config.toml
model = "audio frame classifier"
dataset = "synthesized solo parts of chorales (CocoChorales)"
train_examples = 39062
gain_aug_db = 10
n_mels = 80
hop_length = 160
input = "log_mel"
spec_augment = false
win_length = 400
num_classes = 73
output_stride = 2
arch = "conformer"
norm = "rmsnorm"
activation = "gelu"
mlp_ratio = 4
head_dim = 64
fused_qkv = false
qk_norm = false
inner_norm = false
drop_path = 0.05
subsampling = 2
layers = 12
width = 160
positions = "learned"
kernel_size = 15
init = "kaiming_normal"
residual_init = "zero_last"
optimizer = "soap"
beta2 = 0.95
lr = 0.0029
beta1 = 0.95
shampoo_beta = 0.95
eps = 1e-08
precondition_frequency = 32
max_precond_dim = 1536
one_sided = false
adamw_lr_other_params = 0.0024
grad_clip = 3.0
sam_rho = 0.1
steps = 3400
batch_size = 64
epochs = 5.6
lr_schedule = "poly"
final_lr_fraction = 0.05
warmup_steps = 170
weight_decay = 0.1
adamw_weight_decay_other_params = 0.05
Rows from block 3, named by matrix and row number. Each number is 128 + 32 x the weight over its row's rms, rounded and kept within 0 to 255. All counts start at 0. Numbers have three digits each. After the name is the row's rms in percent of the matrix's.
# pw2: conv module project (model.blocks.3.conv.pw2.weight, 160x160), inputs 0-79
pw2.0 100:167132137089086112108169176104109141147152126112160133086130145150085145095118147158127091125156116141170094169210155135154174195216097168107082153146156114099189108129095140147175136164177136127141075085135127155141129135180130135175134167
pw2.1 103:164076130122139148090067059147125151126112144150139175121164100058154129094177154132119231163188179104117144151097110158102196092121099105132094096139066110152137102127104120180144164128193105134196190122158190176124138081153113137114068095
pw2.2 114:134190055093145128091093130094119133137138153080180167137122083190120134127101098098106168136097144167118138148065142097152168076042129139119136153175159096196112155145088075147104134163165145112110109138097143168101107119147173142059113101
pw2.3 089:171160103163113118080159098132103122145097096129077124104075076119141102081159132158091087175158091088127120138115119079097119183132102141169147065057115103062108074076146163073194097076101164096114162143095144136137116142114135131140115094
pw2.4 092:135161193099140127141108139175115119096157087087155108142185100166186132155154156087149081156137151131174132148115093126133156197139144132186153125119128091126107117146136103158121180133118132123112105110143096129159176101148123209182172095
pw2.5 096:132158099093091139186191093167128133081162190136122165100111143130148109101153108140105130135099121107107138172114115170083134165142104164125149102112132116157110086145160170091191103087149141164079169144123150139125125153057146083128142206
pw2.6 099:061152130136116109055112129134066081121134174123133117144072152150159113114123132136147122155132154185073134133117124083149104100091122150167138144147104128133116107161100058119095111112147129132200111147162191099122166089162107137133163192
pw2.7 102:135116190137155105121122062072170191147103167119100159098183121105138108144130153122139178113089175117145102167141155122119109168109121155164171147156133088096121138146136121148129069093102168101089116108183095209073130097109137133111166090
pw2.8 101:119099092116122072066137140176096101103111175119053108143178123146071096139170111163141179128157115146129139130137114144160111154168126068117174141162145080075126134122117122137136173091131046150102078123047079099136121160159118085177145125
pw2.9 100:098104161114113088148145123068120081142093112124184068074128084090098160135087121094138093092158149112098114103164114163106053169166105108106072171126164155171103098122118102121117113126087124123126125140071150121098166175135083100138154121
pw2.10 096:106044155146180160075139119142181129161134097136166089128172101117123166119069129178188120113112095123079123121139167130130076133148143159126133123148075134162129139167043145180096140132139163137111137098178119123085094119135114165078118183
pw2.11 092:058119090118125094105151129162090137045124157056233137183205121125097166125168140098097140135154168064107157141137141133152098160090080113142076118113166137187127154144133113149182114116149104105155131142189139139108168130130175157145133129
pw2.12 111:113095186137153158100137140121137111120114092142246101100109088186148143110133107136088133129164191141090200110176116130087126182216114107144143138096099169213106149135140093123106148143170155133143186108137132117115097183179151122158147136
pw2.13 101:088082086097107153091118148064138114098129170122142085148094118097204106141152075166124122117130084108150166139086138095111099097051150103173113193047164092120131145120145106118174148122170138093091136148176194123108060151110107160125154132
pw2.14 103:108139166115130114150183083094119123122145134091122071153119096140124108126141173184123083159125113107147110176110137081217090115150175102103134113096116162145154112124085183132131174118094084122086089114131133150106144116130092121134128132
pw2.15 089:096096166106138166103096174151146159200191133113103158172063140133175195062090157185163112125152099184109100121157145165116123135097120124129156133191130107136142124130108059097137155105121124155155145139106119190099071191132151155115133132
pw2.16 094:151129038081201141084100123175151138110152148125140141120106147107149077152160156121174111148147093102123153071117172097082122180138132111093119074106140149154164170067080105123077181092088101104125100149180153088092091154100098160206111124
pw2.17 108:099149060090063127116082107125123135107054150172129134091128123119191161170147169143103067114163156132108136081124114118080127113153141119145139163131134082094100145188117174111088133156100181115162148090085112071128121104130114158157187207
pw2.18 094:127104147175195091155132146169091126133098162162105175177117202219106184122072059160143179141120183131171112117144177128145129183199124114096139104143123105166119135137105170071119123177197098141076092138153129129171150153107137071137191187
pw2.19 088:138181079079158082119176153124142113112160118114168113165172158083120163106121115215104098147123134183140087136168144152112140111106130137158138119096078172177122121177068187059189137128160121141065087140146143097172159162120163078127183141
pw2.20 116:167110090109144134141170145149106150138119106096111161095122102162166132085059104132103112124067100135122123068111049095151148099015117133097152111059145121139076145144120099061183090117155048106121102092117140179110141129113071081124104103
pw2.21 100:130096110128108132127164114124098117103170157124115102089108185118135147166144106177156084108094145141114085031094165129135150129058133106155130113139125131178114127183082082097130141136152113065176156122154201082135097147127135118183149155
pw2.22 103:115137189140103137117091112113095049074129112111126082140217114072174144154150162134161097141154151128164130165188157139128104156143111116114076133087169147097159096143108124152140174144105168097072135103107182110096118156120136139170124106
pw2.23 115:187178128165099135112163153143164130159168126166141179170091179093041151100125129140156161118093116089118095119209109100141136097151133130084163091107117198082127156150160159145151080147124094141145119135172081185114208120079105118115132107
pw2.24 088:165144119107109175171103122081112131161152163102043076178136119092103114170184176125162127115127133134155147104062124155104108145024118122103164102135124085098124108148089153149119077195078117154115121144156067101129131138096139184156129140
pw2.25 090:131158138125127122144135103059123159170063075214107139099131167169096140146177070078153121144131124157119136094103090169170136107033176106166147161113112155133130086143151121139179097197141120093105105063172139097153163143118107099140129137
pw2.26 118:157130104105077135112099131142118089141128097100160103175162113094117154119215152150103143134144117129191108194160155157098152098226116116135126126110122156128157117122078085113075123145115073126074101141104163125146104144191106169163119099
pw2.27 101:116150121143124139135114143158134066132139092091192105153155173088156109141121137106080139092099143123083078127127108128120104132056157167121109209116168129219180131173159149148118190124159175167113132156156092167157178069148162121089151112
pw2.28 096:068143125122117104123109110100082101107152110104090145147087149110144130132119170158134074146158160142205138206098121170178116078097158103185111121141123093091106051135115143122073129134105079147147163119132131150164114108114123175124144187
pw2.29 108:111114124160119105137149180157140134151078108107084236091210120144150157175118157124115162143167139092149112048196123123147135105146170157131163191167127133139146156116117138182133129162131137100134167118132178213190182087164142164156192126
pw2.30 100:136146083107145169090114137094069187107099107116125073098079118139098200093163130086095165146117112155068146132059111113130115155099119145080121150164136144130089169150164158085106093127120130133195091095184114086131155082185115088155134117
pw2.31 085:170122126144137142130121116154110236108143098143159178119152148113164100158111036139132185131129158146145181140102125115170091167104149175106160143148110096142094119128051173186119111092124099165135082119203143151142112133147168158179100144
pw2.32 097:147130155126106165086111118101113084116140185129152130150144129132142119105114134192178061145137084123114110151142126080136161135106135154144173098101105081144153120113132126158153148135143175116155092120101119066117128132163161137140079167
pw2.33 100:132096116133107094115167139142097096104125106188093113170133092119134154151231128068149137114104128117083122178107090140131120087193167085128214117117132025111080122174092137140085134180166132145090134120173123050123106137108114175166053133
pw2.34 093:142137075141085109115146098156112132118159105117099105105181152087098130144085120131065077115103108099106076078145203112114123221105166119170062148125036187125074140111084097111126068070155115063160162130146117112083163132126137167136117127
pw2.35 104:070098089112155088104113167150202068139127126111145068102157123094080128152114144115102064114090101102120125131087148132106100128125107140153168160100107173152110103102131167102105158140165158111088132146078095161108143076152140090053142143
pw2.36 095:121146105168148118141142080153130145170138129115030147105080114150115132094147205117134121176137087095092092115181151164120152129228142102128009114154162164099078101118154198118122168119116141142104072149086159086088080093159168132120137151
pw2.37 089:145141158142156152156129096134208174126077096071147122124136084134109167119104138125126152157133129111158123091177080140124100202120155131143086131155196156161178203126110146119104110130106130175075166138115091222113106158160146101160136186
pw2.38 099:160144098095112128137125144200143128131128064127162091142133105122106093143113154141131060108103103092051100172155122095138113119082143121129126165158123092091113117133118192132132108128138156108135137109155098185155130180103215141137061101
pw2.39 113:116177115131145144156104127154128121171158084168106136176175123150158143172164141172086154104127148125171153103100092129142123134008134159165127107066136078122137118139122185093116171160112133161117097104174200088152150026062111130104129151
pw2.40 106:109128104150187142153113132136147172162154161110138135127079137147168142172078115062138178151149126152122114077180113100118100145052119098142137139133190047162127120164112185192152132119084123140119148121200080164165172144171197118133138158
pw2.41 096:190098154084148107143099131171099131210183107150136108160097144085137160182221108143122123124137136122126171091099076121146174108176124109134110117137111108092181130126124122124153215124133137114123077172172210113173075173165166091129129089
pw2.42 093:161165145131107176140068053103133143136120081087111129124116196103127154087142092108110151187114145107128111167109080161131169113222164166140149113091074154151168193109132140117098140123134111124110159148126179172092172109124106158124172134
pw2.43 085:151188049076104075104091128100142165153197115170120148177089111111156142151101139139164109170143093153072148117137107162121154083152142149129155150098129152119144161169119131108132098177105079114111086118108164114158130170155175094096068094
pw2.44 096:111120074117089115138089119116139076100184144092097166104125138090140149134098135115095154100088104113068113088096156092084172126187076101170144163131154122046102133113124067111064182165072124049135120121136164091139129097086120145097153085
pw2.45 099:126172174099111137112180134111127135161128176146017081185121107147167153143152108116132103162168174123150159103162134134133142128075137129140160119106133112051077093115101142157144059174085109116158144122119121072161136126112122111118122110
pw2.46 092:124159155104177076126039118109085167121084130138082167140144077105177090182155100106117103133148189163156171171092145099081098161073172100118132085114129141127075142134159128114146139093195125107128175133156138085085120116122134166142163170
pw2.47 093:086145104141172122124160121157113115139166116124079097149045110140096120185166128085110132118177096110088094184085175157121092171143166050099106075130178142171078196134165153096156128185097085126116100157140115145166136101124170075178117124
pw2.48 107:172160161133167148171117153101170078165131166168041105164178184190149155102081138148091129082096121069170122067093063158178155168022136143133189134135153060118145102160127169134098178165137121121108121124125101133148106131167178163150089157
pw2.49 101:111161171118122173144115164224107075146060120098054185135104178101146077114129168172093100147144121145121170072123110104106153074051174120129122141099122094194126151148120046142147121102171136141082109135111177105162121110094131073125053124
pw2.50 120:057142078101118092131150147114115094113103126088177085066118109182138155116093119185105126120142137111112140161127108127125127161208108114128106136121126168113079150114140116120130131145183172135108142149065210074155083113151086109082153117
pw2.51 093:112091105137100129066138166100150168158129129051114151094133127094142084099176125158110112150134199115143085119149175144100149102154070135129078195185123146130112074102126102136087165243105106100130165138128110084132199137192137158117114097
pw2.52 100:162160164149100129143189147171079145115138172108145160135149108139121144121123126191120142137151125094129090159161084145100170165132167170137130095079126181137106132204117108135128155147104119126144110140139121164079177110164118071101116051
pw2.53 100:159172141127124149147136159133078120085155045170132119132118187093121085160090092124139081149126132059137135033142106157121147206107151111102185146111144124075085097148196137172139157141164104115149133128166143161120167149154097168161127166
pw2.54 104:126093123140144160145197196111135084165110086136068105088165122142139102207117149123104115136144124127135107122105122156099155198109150178121149148169109079131120137105111146188079141112090169189183125148130120117138145162114151143100136181
pw2.55 101:108102169100134101087097115123132145170152182124049094119103090145143116156135182165133071124134126127141149152169078118125123139025181144071186126156146069086128187093161141131108089093114124139110100122117064159150115120109138128135079192
pw2.56 089:163131119132095164111194079056186180130100075145158142144168165198139131147073153142127117118118127140159165097185117135136178139093166128155136145120124171149106147125090148126107157107111134141054108122114151070145165154104121099138137109
pw2.57 098:123147125172189159165119125171148078194095096115045134148102052141129145154085124121088079120120093126139092073149104119118184100110136175097173168171155074100112126167109131133138173172074113175184138101158129122138183146143099103036177218
pw2.58 105:129104163115146099080121134096090131124193226132129111171163175173159107053173124163160144089125126090151129182102091130125166171114149127113102136130170130104149123120161066170101153138168080131137065157112146074136127144140133150162075082
pw2.59 106:078077075097127143155156138077118107117126142097034122076051142148135157153114067177115085162110105111115179096138116129119134171131108108193169109168110090122142154083146087163122158120110153147170065162127154107188118161166155111126119159
pw2.60 094:156077147119139135157074117147120133132106111113086129153141136156146142101154224140120144115145115154106140140200185196133140135160133174123109139074097152066130111127141201190097117117119139152145126106104146112129136125083186090156093062
pw2.61 095:029127137128134118125095196088116127173126088163084117146189129117128114107107100150113156109158144118108107134156170133081082123175181145145130155090166143124144122111062182088089100089189141154135133100124158023134146102134132116093121090
pw2.62 100:093083089094186120100134165148116125121135025122115091055165122187138148168157111102147147141095161072098185093126167132143183142199151113154147164190129170141145076145064108121149136116145128135085146146098146164092122104140180137123181076
pw2.63 093:141152144118083106131163122144084092075103215111097121149135057132077118080137121108105153123120112134106141152183110132168141094117123110131124176143138122066149077183188163120085142121094099100089135144126147084126161161137095137140034103
pw2.64 104:129126148133092148083138088142119153164158086173131131120162136120098179087165169125116143095190109132130115148096124092112097125143137177164155159103152184171118150133120105118167145072169121150158127148069186121098121104114164160060118000
pw2.65 100:157141124167111084146164167069109143150044201132092116119117121113092090158138138130111176133129129140125123091105112147133145148043122088121131123098130060138158112157130105150139149108141174068176113085107144185140125100153124122118159189
pw2.66 103:109138066093123121140128150142112097103147191116102126100103077115085158185196081132123161103075114118139115120047074084135139121161164125177164089148125064059127111155097081142126144139162094159107110167077093155128084136157128137101094190
pw2.67 100:065100078131127091164135142068118170111231196093132095112112141120149145162091133140198139122133178129153147148180130118144117143031102086169184088128113102162110116124211084114135195104174147120073149159188089155124086104134127135185098172
pw2.68 100:107110122188148145130131126152113137102185117072100078105128154126122153140071127134096098114155188122127136093124149124099130160033180121101138137114098060224095194115089046124099133097132152148156150124110100182152125065097123119099080164
pw2.69 094:208130091106067129125143132190129132145126163123091126130082191158095121124115080151094102135165127138097106119140162116070126161136092101102174142155167137088084135115131157115140061190085064101149110149133211070103161074130121125144134150
pw2.70 092:124154058089112139152149122122133165096104096120129136109127152186104128119084085086121084075159082098137139104109082150148102159196143156168102139143167137133107167111073080125164150188121122148102103178094124142133203109134122070124130079
pw2.71 110:178144075160103109136165137121118105129142155130167142126127155127124132159064097094141056138154178127124145084105105110169146102000132131142136142136124133189156116155063130074115155165185140105098166102176154122142158093103117160108104171
pw2.72 096:117133118122118091187124140117154079108126173083129065105137224134161198135142129107110141153192130131142102158091116128140143118077161161112103140117134144144145147117119151106148083082172107160193149081145104118127123100175048114121137196
pw2.73 101:092117179152120134131131110112096144127104165133164122173193109169152137122171151171139134170127116144147137133088064105122154201111126076103121182100110202159196100124130216161078150147183053116051096105131208126147147114100116192163141127
pw2.74 105:052136120162112111146155079098160133174148120140194092144130093099154128064100124136108156152135151121171141104094107104161115124108095123119148148094178119144123148118148157120107131107173118174173188093210084111150142141143160162148122107
pw2.75 108:129193177090118122124140141149156159097119113128216145072073138095095133100122181087117151156139094113109123115172102183097131166071145178095092125094128167211088177123185148144120068133102140134174086164122119195145190138126100099121141139
pw2.76 095:136102135146153132090111137102128132160140053072056111133139123130173143118146106083183165210108155137163135135091134138159087156079135177098110135142161048044077137153088111181145142111154169141149132126101078072134142143153133125169138131
pw2.77 107:103124172126113093109120126165137133091168127150115122114167117193183129181088135110120113088125167134097118064149150082116119123104132109151185097171106178080152172191181200160102112161095140126113142096145098205134134128082165097143166158
pw2.78 093:117153146153163060108149096119109085179154088098094112178073115136087055073122133104100135097144090152151108166102143131085094085125116152093120117114095196081119069108125089049147113103106156166139106137166107128105080068128121142149155123
pw2.79 099:137198138157092146096104129115132117179164131169103137160213168128138169114174200126145124128105060117122095107136117124176167111118124123167225075143143088142106094167223152171111102146103124161114137111095165117114160151098088098134088170
pw2.80 094:120146137150161156126095140115087136139090098111035065098100089149129150171187116092156099118150113124111139071075121126117079073185155154157113107110109078034131142133133166138082174162111097151125128079143131161125149140108195139192103104
pw2.81 098:175143079097082067172140125104192115136123157179158171072121111145075165125155172154122090127163116090136091151148109150071140203135093103122112154162173125129085128133083087229166121177144123074125066119131125115083147156193221131103144114
pw2.82 091:163160134128177127117084156089169087085141099137034108133072142133087091151165151104112083120106120101146103204174099084097110240120157083102130145198154134088128090127154160097133114107121115111099142167119115108112153162177153110152097155
pw2.83 104:124174204193129098133139098177158136096116167112122180164070050177119095130141134117123149138130121109111115173134156145156098110153122127099102125186154184101177131104107167146091113108178156082094171144101113095075104167098126172144112138
pw2.84 089:157105150101127132144137171134140107203165106135062113168110161125183153142100167090147117142103154143138142071155119133132118143083129128092143226106074172114151111106153139153160184132078098109133123171110088094142149110161168126089079126
pw2.85 107:150110059165108108129144151118065146150107152098073158067126124119122089129089136102176159148189116129081115044162099138110129161092056132091081131180138073073148165083144138088125149079099085110196115131135054196133128125131198119161144200
pw2.86 105:124101079119085163096141054101158133123109152114123134141166106117096111091133121129123074104116090136128160123088166167054120120228089110096162103146082118134172117107187079098110060117202151126089079160124137094037119117090129141111096111
pw2.87 116:166085117072087110124073128155101133114163128126051169114199161096114120127143163091155088105087141090113136176217150074139122199159114127151147101164105130099187123151108163097123116114091159137167092184094145093116113155096133101119100083
pw2.88 100:120119160118107092120157135090182130155131109147121136149158079143154063134105162107173123127135099152148125086137143152123128157066131148121155189109151170202169133115119145102145138146168113075086115116127130150126146173046108068123159079
pw2.89 102:172109176127117169113128186162162156097095139127188107175150128140105162161132152122120123150142173096078158154143172092164122145098110056156129066144159182155112123162092112142095147173137085112181139130205162127127150087174096193142160188
pw2.90 090:109156106143063095148137171120166114084137167116137149134207128145180124142149176155129117127079114164139166144100113123174126178121150128173105151161071148189186112117176168164099119100212087099168116131126141097077131109132127195120107162
pw2.91 107:124136105148140124082092132134165143151128213133204108158143158137130130151160196113096162116133136116117133174119148181128141158093122123179161122117164149239086117142133149174119170113122208137109138143096146122118169173083078129113125121
pw2.92 095:153123131192054153200181070147169112144134137143128097132159132105120129153173124170181128071149131109146129180104124150102108121171137154147145069151131137091130091114093128070179102125142172140162157110153135134156121164223135179105101085
pw2.93 111:141161174168131146063111111181140163116149158111074142154143202135135108078146145122175155189168129095126174150181128163153143139140126099150129114136149102124160171111160177180128118100150086107125093107182142100128119081126105079200121109
pw2.94 107:185137110104129126087141150131145193120159102146124163172142209126069150059162134159126128184127099161105111152105116128133106101195094134162155175136133140081150136130026164089111146122130087148126151132131108073141111135105085155167144105
pw2.95 094:100180121132091075077110129159073139129100155093153158122154093126106158141102139066065200124140115137060169148129139125135114151171108125156125105170193126113139146124068115122102142146165151128157142165160090136123199108180168148120181105
pw2.96 088:183082211116106080101132077100157120140127142130090068107084121093074136127142139109123140207182123145180100211116188149117138141144109143084135155121068081092138123171147131181070129099131108124096168160141098156131139155178124141125154123
pw2.97 098:171160126089113129153099139077117130107071164113151051160151085096094115153128152063107171100191122149173111135158094102135168111064126142065088165075138119189123115124148157132146177074108111103057107102112116136139167045053106097146108116
pw2.98 093:088119097118137119067107125138076114097178166083063092122118188106055130146115140132096076167143148084101108136131093125179140161106110084183131140147108048083123093165077130137111140130149120117097085118148135155111187151179146116170103168
pw2.99 111:164151089149127172114144125102116134102076086153165092145084176117072083113204121112171143129117126169145086173079089140106150151179126111103059074127207140177151147081119118094149079099155163160180102123117156171108156141103133155097176096
pw2.100 096:074127092192161121138095118079114167142134162154172113128192156147169130133160135033096151143143078109125111051115107136174087094147156131196118144106167152156125151178088212177103137132102121126084195148108122143118077146092151083123168095
pw2.101 108:203084175125114129115128131190172159096171147139064166128141036087136125093187107186187116132163092137145100100159143137135179158177151123151074134110162125033150134151136174167164133079102190101124092140158119125129167128110136102127066173
pw2.102 102:105110171149145101166153112141129158165092116174165074080108088105093105074114113081142149139142081083112172141105101075105113113106072121101162107095135182108084160173108110128213093095131170091123119133146135162136055149180144108123114139
pw2.103 107:117130187151120110168146113110125114164154114160176213097147064111139112160152153117177131081108134121149095137207114069150141137151073147166167174117083112151116139078058117163150137165155147164171083120128136134135092187119143103093122122
pw2.104 099:154149135176116138179198116149177152107112176143159111116237122126097148102095131180199124145143074151153141168140096157125126159194101203135105124156124148136183131103117195122109088166191109095123092176119056117152135156132131166206148107
pw2.105 107:169120110081169173155104129133159135133180081101099144168185166115080087110132193145180154103101112072145102081133101152154121133119124165084106152112055158132113100130064184164154151156109142126030091128144143180099130162112138082171136123
pw2.106 099:150091092102151168095129111173112117088135136106113098117109169150123079122075136105115139132139160147125125135171134100135171137217163112169117125053080215158135093140103115109137111146122101122142114119126082123169189112163152148125152128
pw2.107 091:154127182111132077147109184125096100110141202146175118157158146162106158069115107113094166091131088061168130171086066138137154166165119067176122156143141099109109158135090168087135073190122118136121120116167105137131109164132105123137162171
pw2.108 100:147118163125093124084151179157165124077108120118231062114138147056104147144156134184200150078110090125161137155112135111143178064150158148164151116161105177226234165119125116104141159133135109126163086123118193114132101114122132165094123063
pw2.109 117:113099103124112111129106128151185119134164161106235146103169162149141142153163112101088102101132134141119101087077182098130134168084090083150200111171108165255134118116141096095105103115150099172105158132125110144113180129156136148128104121
pw2.110 099:133163131095130105146090083142143086161214138137129132157144145080188093109126157105148108178137162119203183152162041125155154096117131170098133153119115122164094162126114063176163116052126108108133109113091115126120101134107142169173149176
pw2.111 098:120160177162196123123109148184182186135157118151127099117113148135116167072156086170141114155083152145152139114132170140111137153177139086193123136173155166081162117130121120149082148106129152103115177141119171133145159131126098151058130136
pw2.112 107:080063101157118130126161169137109152098064158138121110093128085092094106156078143129080167094118098088071120116112091125089124100127067147151087120166110203137086112103172138129073126131141100099158050145088106122089114125109144125042159090
pw2.113 100:117122103093126090090108171096069099115063183163203072107075124117138137187159081150111142084132174108109098109164212156118119140013128102145150159138103102186145120090133134076133114157121108110147145124122116138135113113118105190137128212
pw2.114 099:200159126111139072154134140145101089116160079146147148164059119130109128184112179140110151110057147118072137175130135107128105167124135137121167153146144080066139091116135159129119158100122145155142179137107080187120076082175157120134073214
pw2.115 093:149139082126121116133084116115130095090070126118088155166122101121184067196176135109180156130105145104156124151141142137144147208118123068206121138060155087088116151090124118127109117147088136123171107123170121058153153174134096138133102148
pw2.116 094:183142165076115141139144125140139080108137119159167150082159190153153108118143154108103164078144101132108108095084150154132222109193143160147131166132104154149114138193105168155154082176088100098096106089164149164129092147147136110118130089
pw2.117 095:164102154099180171129112134134113135127082082077134112110171146060130134107153235166146102158173098101184152123168141134117133142186151136155129141128093173118109107116089182157126117127104130127121130073127161146140127093103141123161188150
pw2.118 106:134127182114157104108132082132128078063200162170118131122075135106124139144106125148148158134161114141147163164080124166115145168216128121147123062149104085058072139159149133068120133150191082125064108107108122206120081140194147109133120191
pw2.119 103:071093088113203166094154172067156150188152098117068167104154162106103099121132100111126123135123131142096113067134077148113087154057110108150117117127159077115091116142150112057128132132164105133120088116053121171121196115086101069138074179
pw2.120 099:136134122169071130115133146094069104130182130176210096095132188149136107151093081116108180120103147148142120162159111154146147137063096103127169126142104062172082167059149117152145114147162107098133132122131131139158188116166115087135123139
pw2.121 095:136082095064124115133109138104093143158183092117092109089168142112128083127171082223153123057105161095190130155128138131125121072112144138114148067139076107094147137187101102132087083086114118101158095112118112157110086102120132178150121175
pw2.122 111:099131148156091140073107081104107087168123159149134073109076086124132123132127175094156241146153115137152180141165112092109128141127134147115123086128136124174147163071105133175104118115162111147113142073136109056098123171170099110063099168
pw2.123 098:146186120091171152103167160155106082106126179120138111065155106099131151153083038096110126180100090160155114119138113087113125194148138186120135120114154101158123139182042084149152149138150166160156118169162141115160170139122140075107109086
pw2.124 093:110122097172113093091128140105154157133145127118139161097149138144105113144075106115087169150143159172139190040172177062149111128152074158130125129107117047146179105112119076081134151062153126108054139088125160143116123098090150149144082176
pw2.125 100:127112078164116146148121155175134085136118115122164062130166085179102141113140147170124184111149110151123122103092165164153131138138163112121176125138108145150160183138026084075142102155115103130198081119118122110186157179195085124093103119
pw2.126 098:131101121105081114141102145193075070101119072153067180109116119136073136077189119091160075089116177138131108127133104157140110210101137089139092112121150080074083137163160160092075141140130109092114171128142050114133178114084135110188083153
pw2.127 095:121198109109076156112097168143076101094184051128136134117190095146149099122075158156130074143062127071071153179123092140154122125113095089147133147095182146164129140163162078134126148149160085108103124144131161090114096147127111129168095072
pw2.128 105:133140061119112097111047123147148127096097125100128090119135109123118145179106117063092143114104157139110106103092145107133096091137110123110188062087135139150085128095087169196117171088111088094126148129126103131145164126123121142111146090
pw2.129 099:208153101145095170110198150128067056188120139120132098196089127100130145175198074132117179159161070157190085194125176111143184152164129158083132104180128178109128133158126149108169132190106130149137121121138146095111124145204109128134133085
pw2.130 101:081175124127074111164091139144139105155119095110078077118032149140083171126128168130164132169102115105146116109180169149121102113116123142149070140113141135053134125157174150117096105159047120121152149113143166140083171077082147119161128163
pw2.131 099:041131106153109131141153150179142133116133105074202135149108132148054150114139164168155128107115147111176104141154149096203137175142142145105199139106162152178115133085174131134125167100112108109115159125068134172133118102160141138173078102
pw2.132 097:124110145135078122124162128110136152156131128161171137113089134095090047141125098099120100171094066097111097130069121089109096123164168095157178107060133122108153060200137103086085146113166215126100153145105115152122105096087127120180093116
pw2.133 100:207160124157092144148105133191210121121153118112112096114161183162143105054165126132131091142087072109135116130099135146145186118193102143115125167159204101106124114170142153090154137157134157156120108143169128113166122185099159102084152064
pw2.134 097:094083126136174120137143164191162129138140141140119093108149213173122102191152079161141119121126154163120191058137146115158137142099105103153105161145113113146112151136184089150168138112128124124157133101096125156135096102150064167162216150
pw2.135 099:136154054121130078098132104144113115089164147184200152145143173098133133184153153172126118115147149064109152094164120107137147127114146097154128047110165127210113093173185094143126153161207193082126106102138140110137121118146119141154108128
pw2.136 101:143147171155154082133095135081142102118162109112208145178141110129156100136156126108144152131136144068207120152112146116191168125118107174145100133149144166144141127089183151136142184103141149132169141175137113141158121171149097115124184141
pw2.137 108:138130125142159135160179137100213188122158090123123129161188135155115151117069136122111092129109139153180150100119088163181125078086128200136050099173157126188132132100106111110182156153093119084123084161138140178105110110115170124134210160
pw2.138 094:147128116077127114130106072176087172125106094129171133119106137138115098122114076128073106069098120110204110132116107123111132192176115119096148151114130160145097180153132172060096121109130123110126122116111092141135141141130127129085136132
pw2.139 097:101127136128138165139092083137109134114096159108053064174100181182101137187184181110174152136160120098089128112133156069103072109198128121131147113140164134062110113146180200158107199149106154162078104133046116091120165147136066092141133140
pw2.140 085:148141147112099132140111056132123068117142166101175162129080115144124145130132100062176097172091132130126160142102161126119118085122130100109098062097118114143172113071111173138129106139124195119163160102125160098139188161164131163172134072
pw2.141 092:214106164150102144137170150096128127121106068128083174125148096136171076165106146144116127146091093115117100108112155117124161139168049095165099148113118111124154090144125133109166079167062156097125160157118089051153024057108071133082161091
pw2.142 097:076117123106160094121114078155125155135100159172084198147131141143124112116126147055117181145164094110188166125112086129069112180176125104076099158142089162092130152102102255151110123092140110167111100115092172126095193173099088146128157138
pw2.143 108:144158172098180136099167123121168196114144223124153165117147195113098135151162107138136144052114159113089149118153135086116108076120130108129146135184183147174115125134122122134125100070104160109171145134145109138103178129093116137116213148
pw2.144 103:150123069126152149149080141114123167095169157104105091110133134092139094109179208195195126111140091116157107195119147165137162137198143116155100120111150156144152088147152182134173136094092112171089121124108108135134107046141163143142133106
pw2.145 097:115127149143153158092133102124076133195133118128169134077175140121125075183149180166119146098144129169094136070151108158152108165166122169159151096114131131134097103081156185077113156144133118164139112131167159065105168156095191132144126129
pw2.146 104:200070110127136120132119149117128149133079071148163100086132151143096153114157189080137122083154137139089147201107156172170104088144110072051169106110116156145154169075052113132170123141077107145171131130120140112093095126116084161092061138
pw2.147 099:155143190129056144108110123111097130175179131132068116155187077092167177107189146160123210126145116121116150136058157096129111107170107109119115157108080121115151116164042098137142127130089123072099118130145090189085133117144151122135126134
pw2.148 101:078091196101159085165179120101148157141153144118034131129130082141145085159113059093093161096140101098152135103093087143120095115151125121093166091195096115126122110116086133166150120118153134144119164181189131090148131149112152141190128130
pw2.149 104:108103098093134146140093110175151137141165131116111189057122109166141095156115106198126118081104149122047110142073089074135152077139219072186135113161078054156081107140123148061113134165073105140144079132135128116125086118119084116150204167
pw2.150 103:093106089154114140089153123175133157081131177159085108094172116168128161102105153166113149072142125141106108118136110144104114092057142144124147149154123071111060104073119068162106160159145126066155076122073086165124137172143146128147148114
pw2.151 099:096134106053153119140050121119117107160148095166032138097091136117148131145104160174123117086144136137073090129142129096090076175103117109126127121135166127130115110115164148217110121119083139153117134105075158065123101124134131152133121149
pw2.152 112:133095133135089176108158136132074101109121146145154151124155163119119116173135122137129161092134121154116159200121147155115119177142168157144089136142047202134117149088196175184067148198130137131118060173126068116107183108157131175102082103
pw2.153 101:138170186172121142158131160138131170117140104140146106136135125129118159072121133147119079154185111099132115087133117119125187104172086190149072109183123165153130117132160085173166149136138140136134176118092134110190155141113174058135091133
pw2.154 094:085112173150151133120145140097122118122091148171174186119144108147123116107121161231135184079158134156162178136110119131103134099150161134145098080101135113046139156109119113146120139188099181164181152142150173143088129124118185083140131171
pw2.155 102:145102140119122131123134098131111093102103062108072125114093166104108137158092157103172079088107140134139101097100184132067117053117151069142189111063101097065105119144078062067120120121097111108151165091125115109135115125151068121137181185
pw2.156 103:122130161132145154134165069106124124180167203115067171125163135128163140146153170131166121109109147109182189182126151148081155123056167128124164114127146161158086141143168199137112069156119185156095115137112175128118112077102156132189120128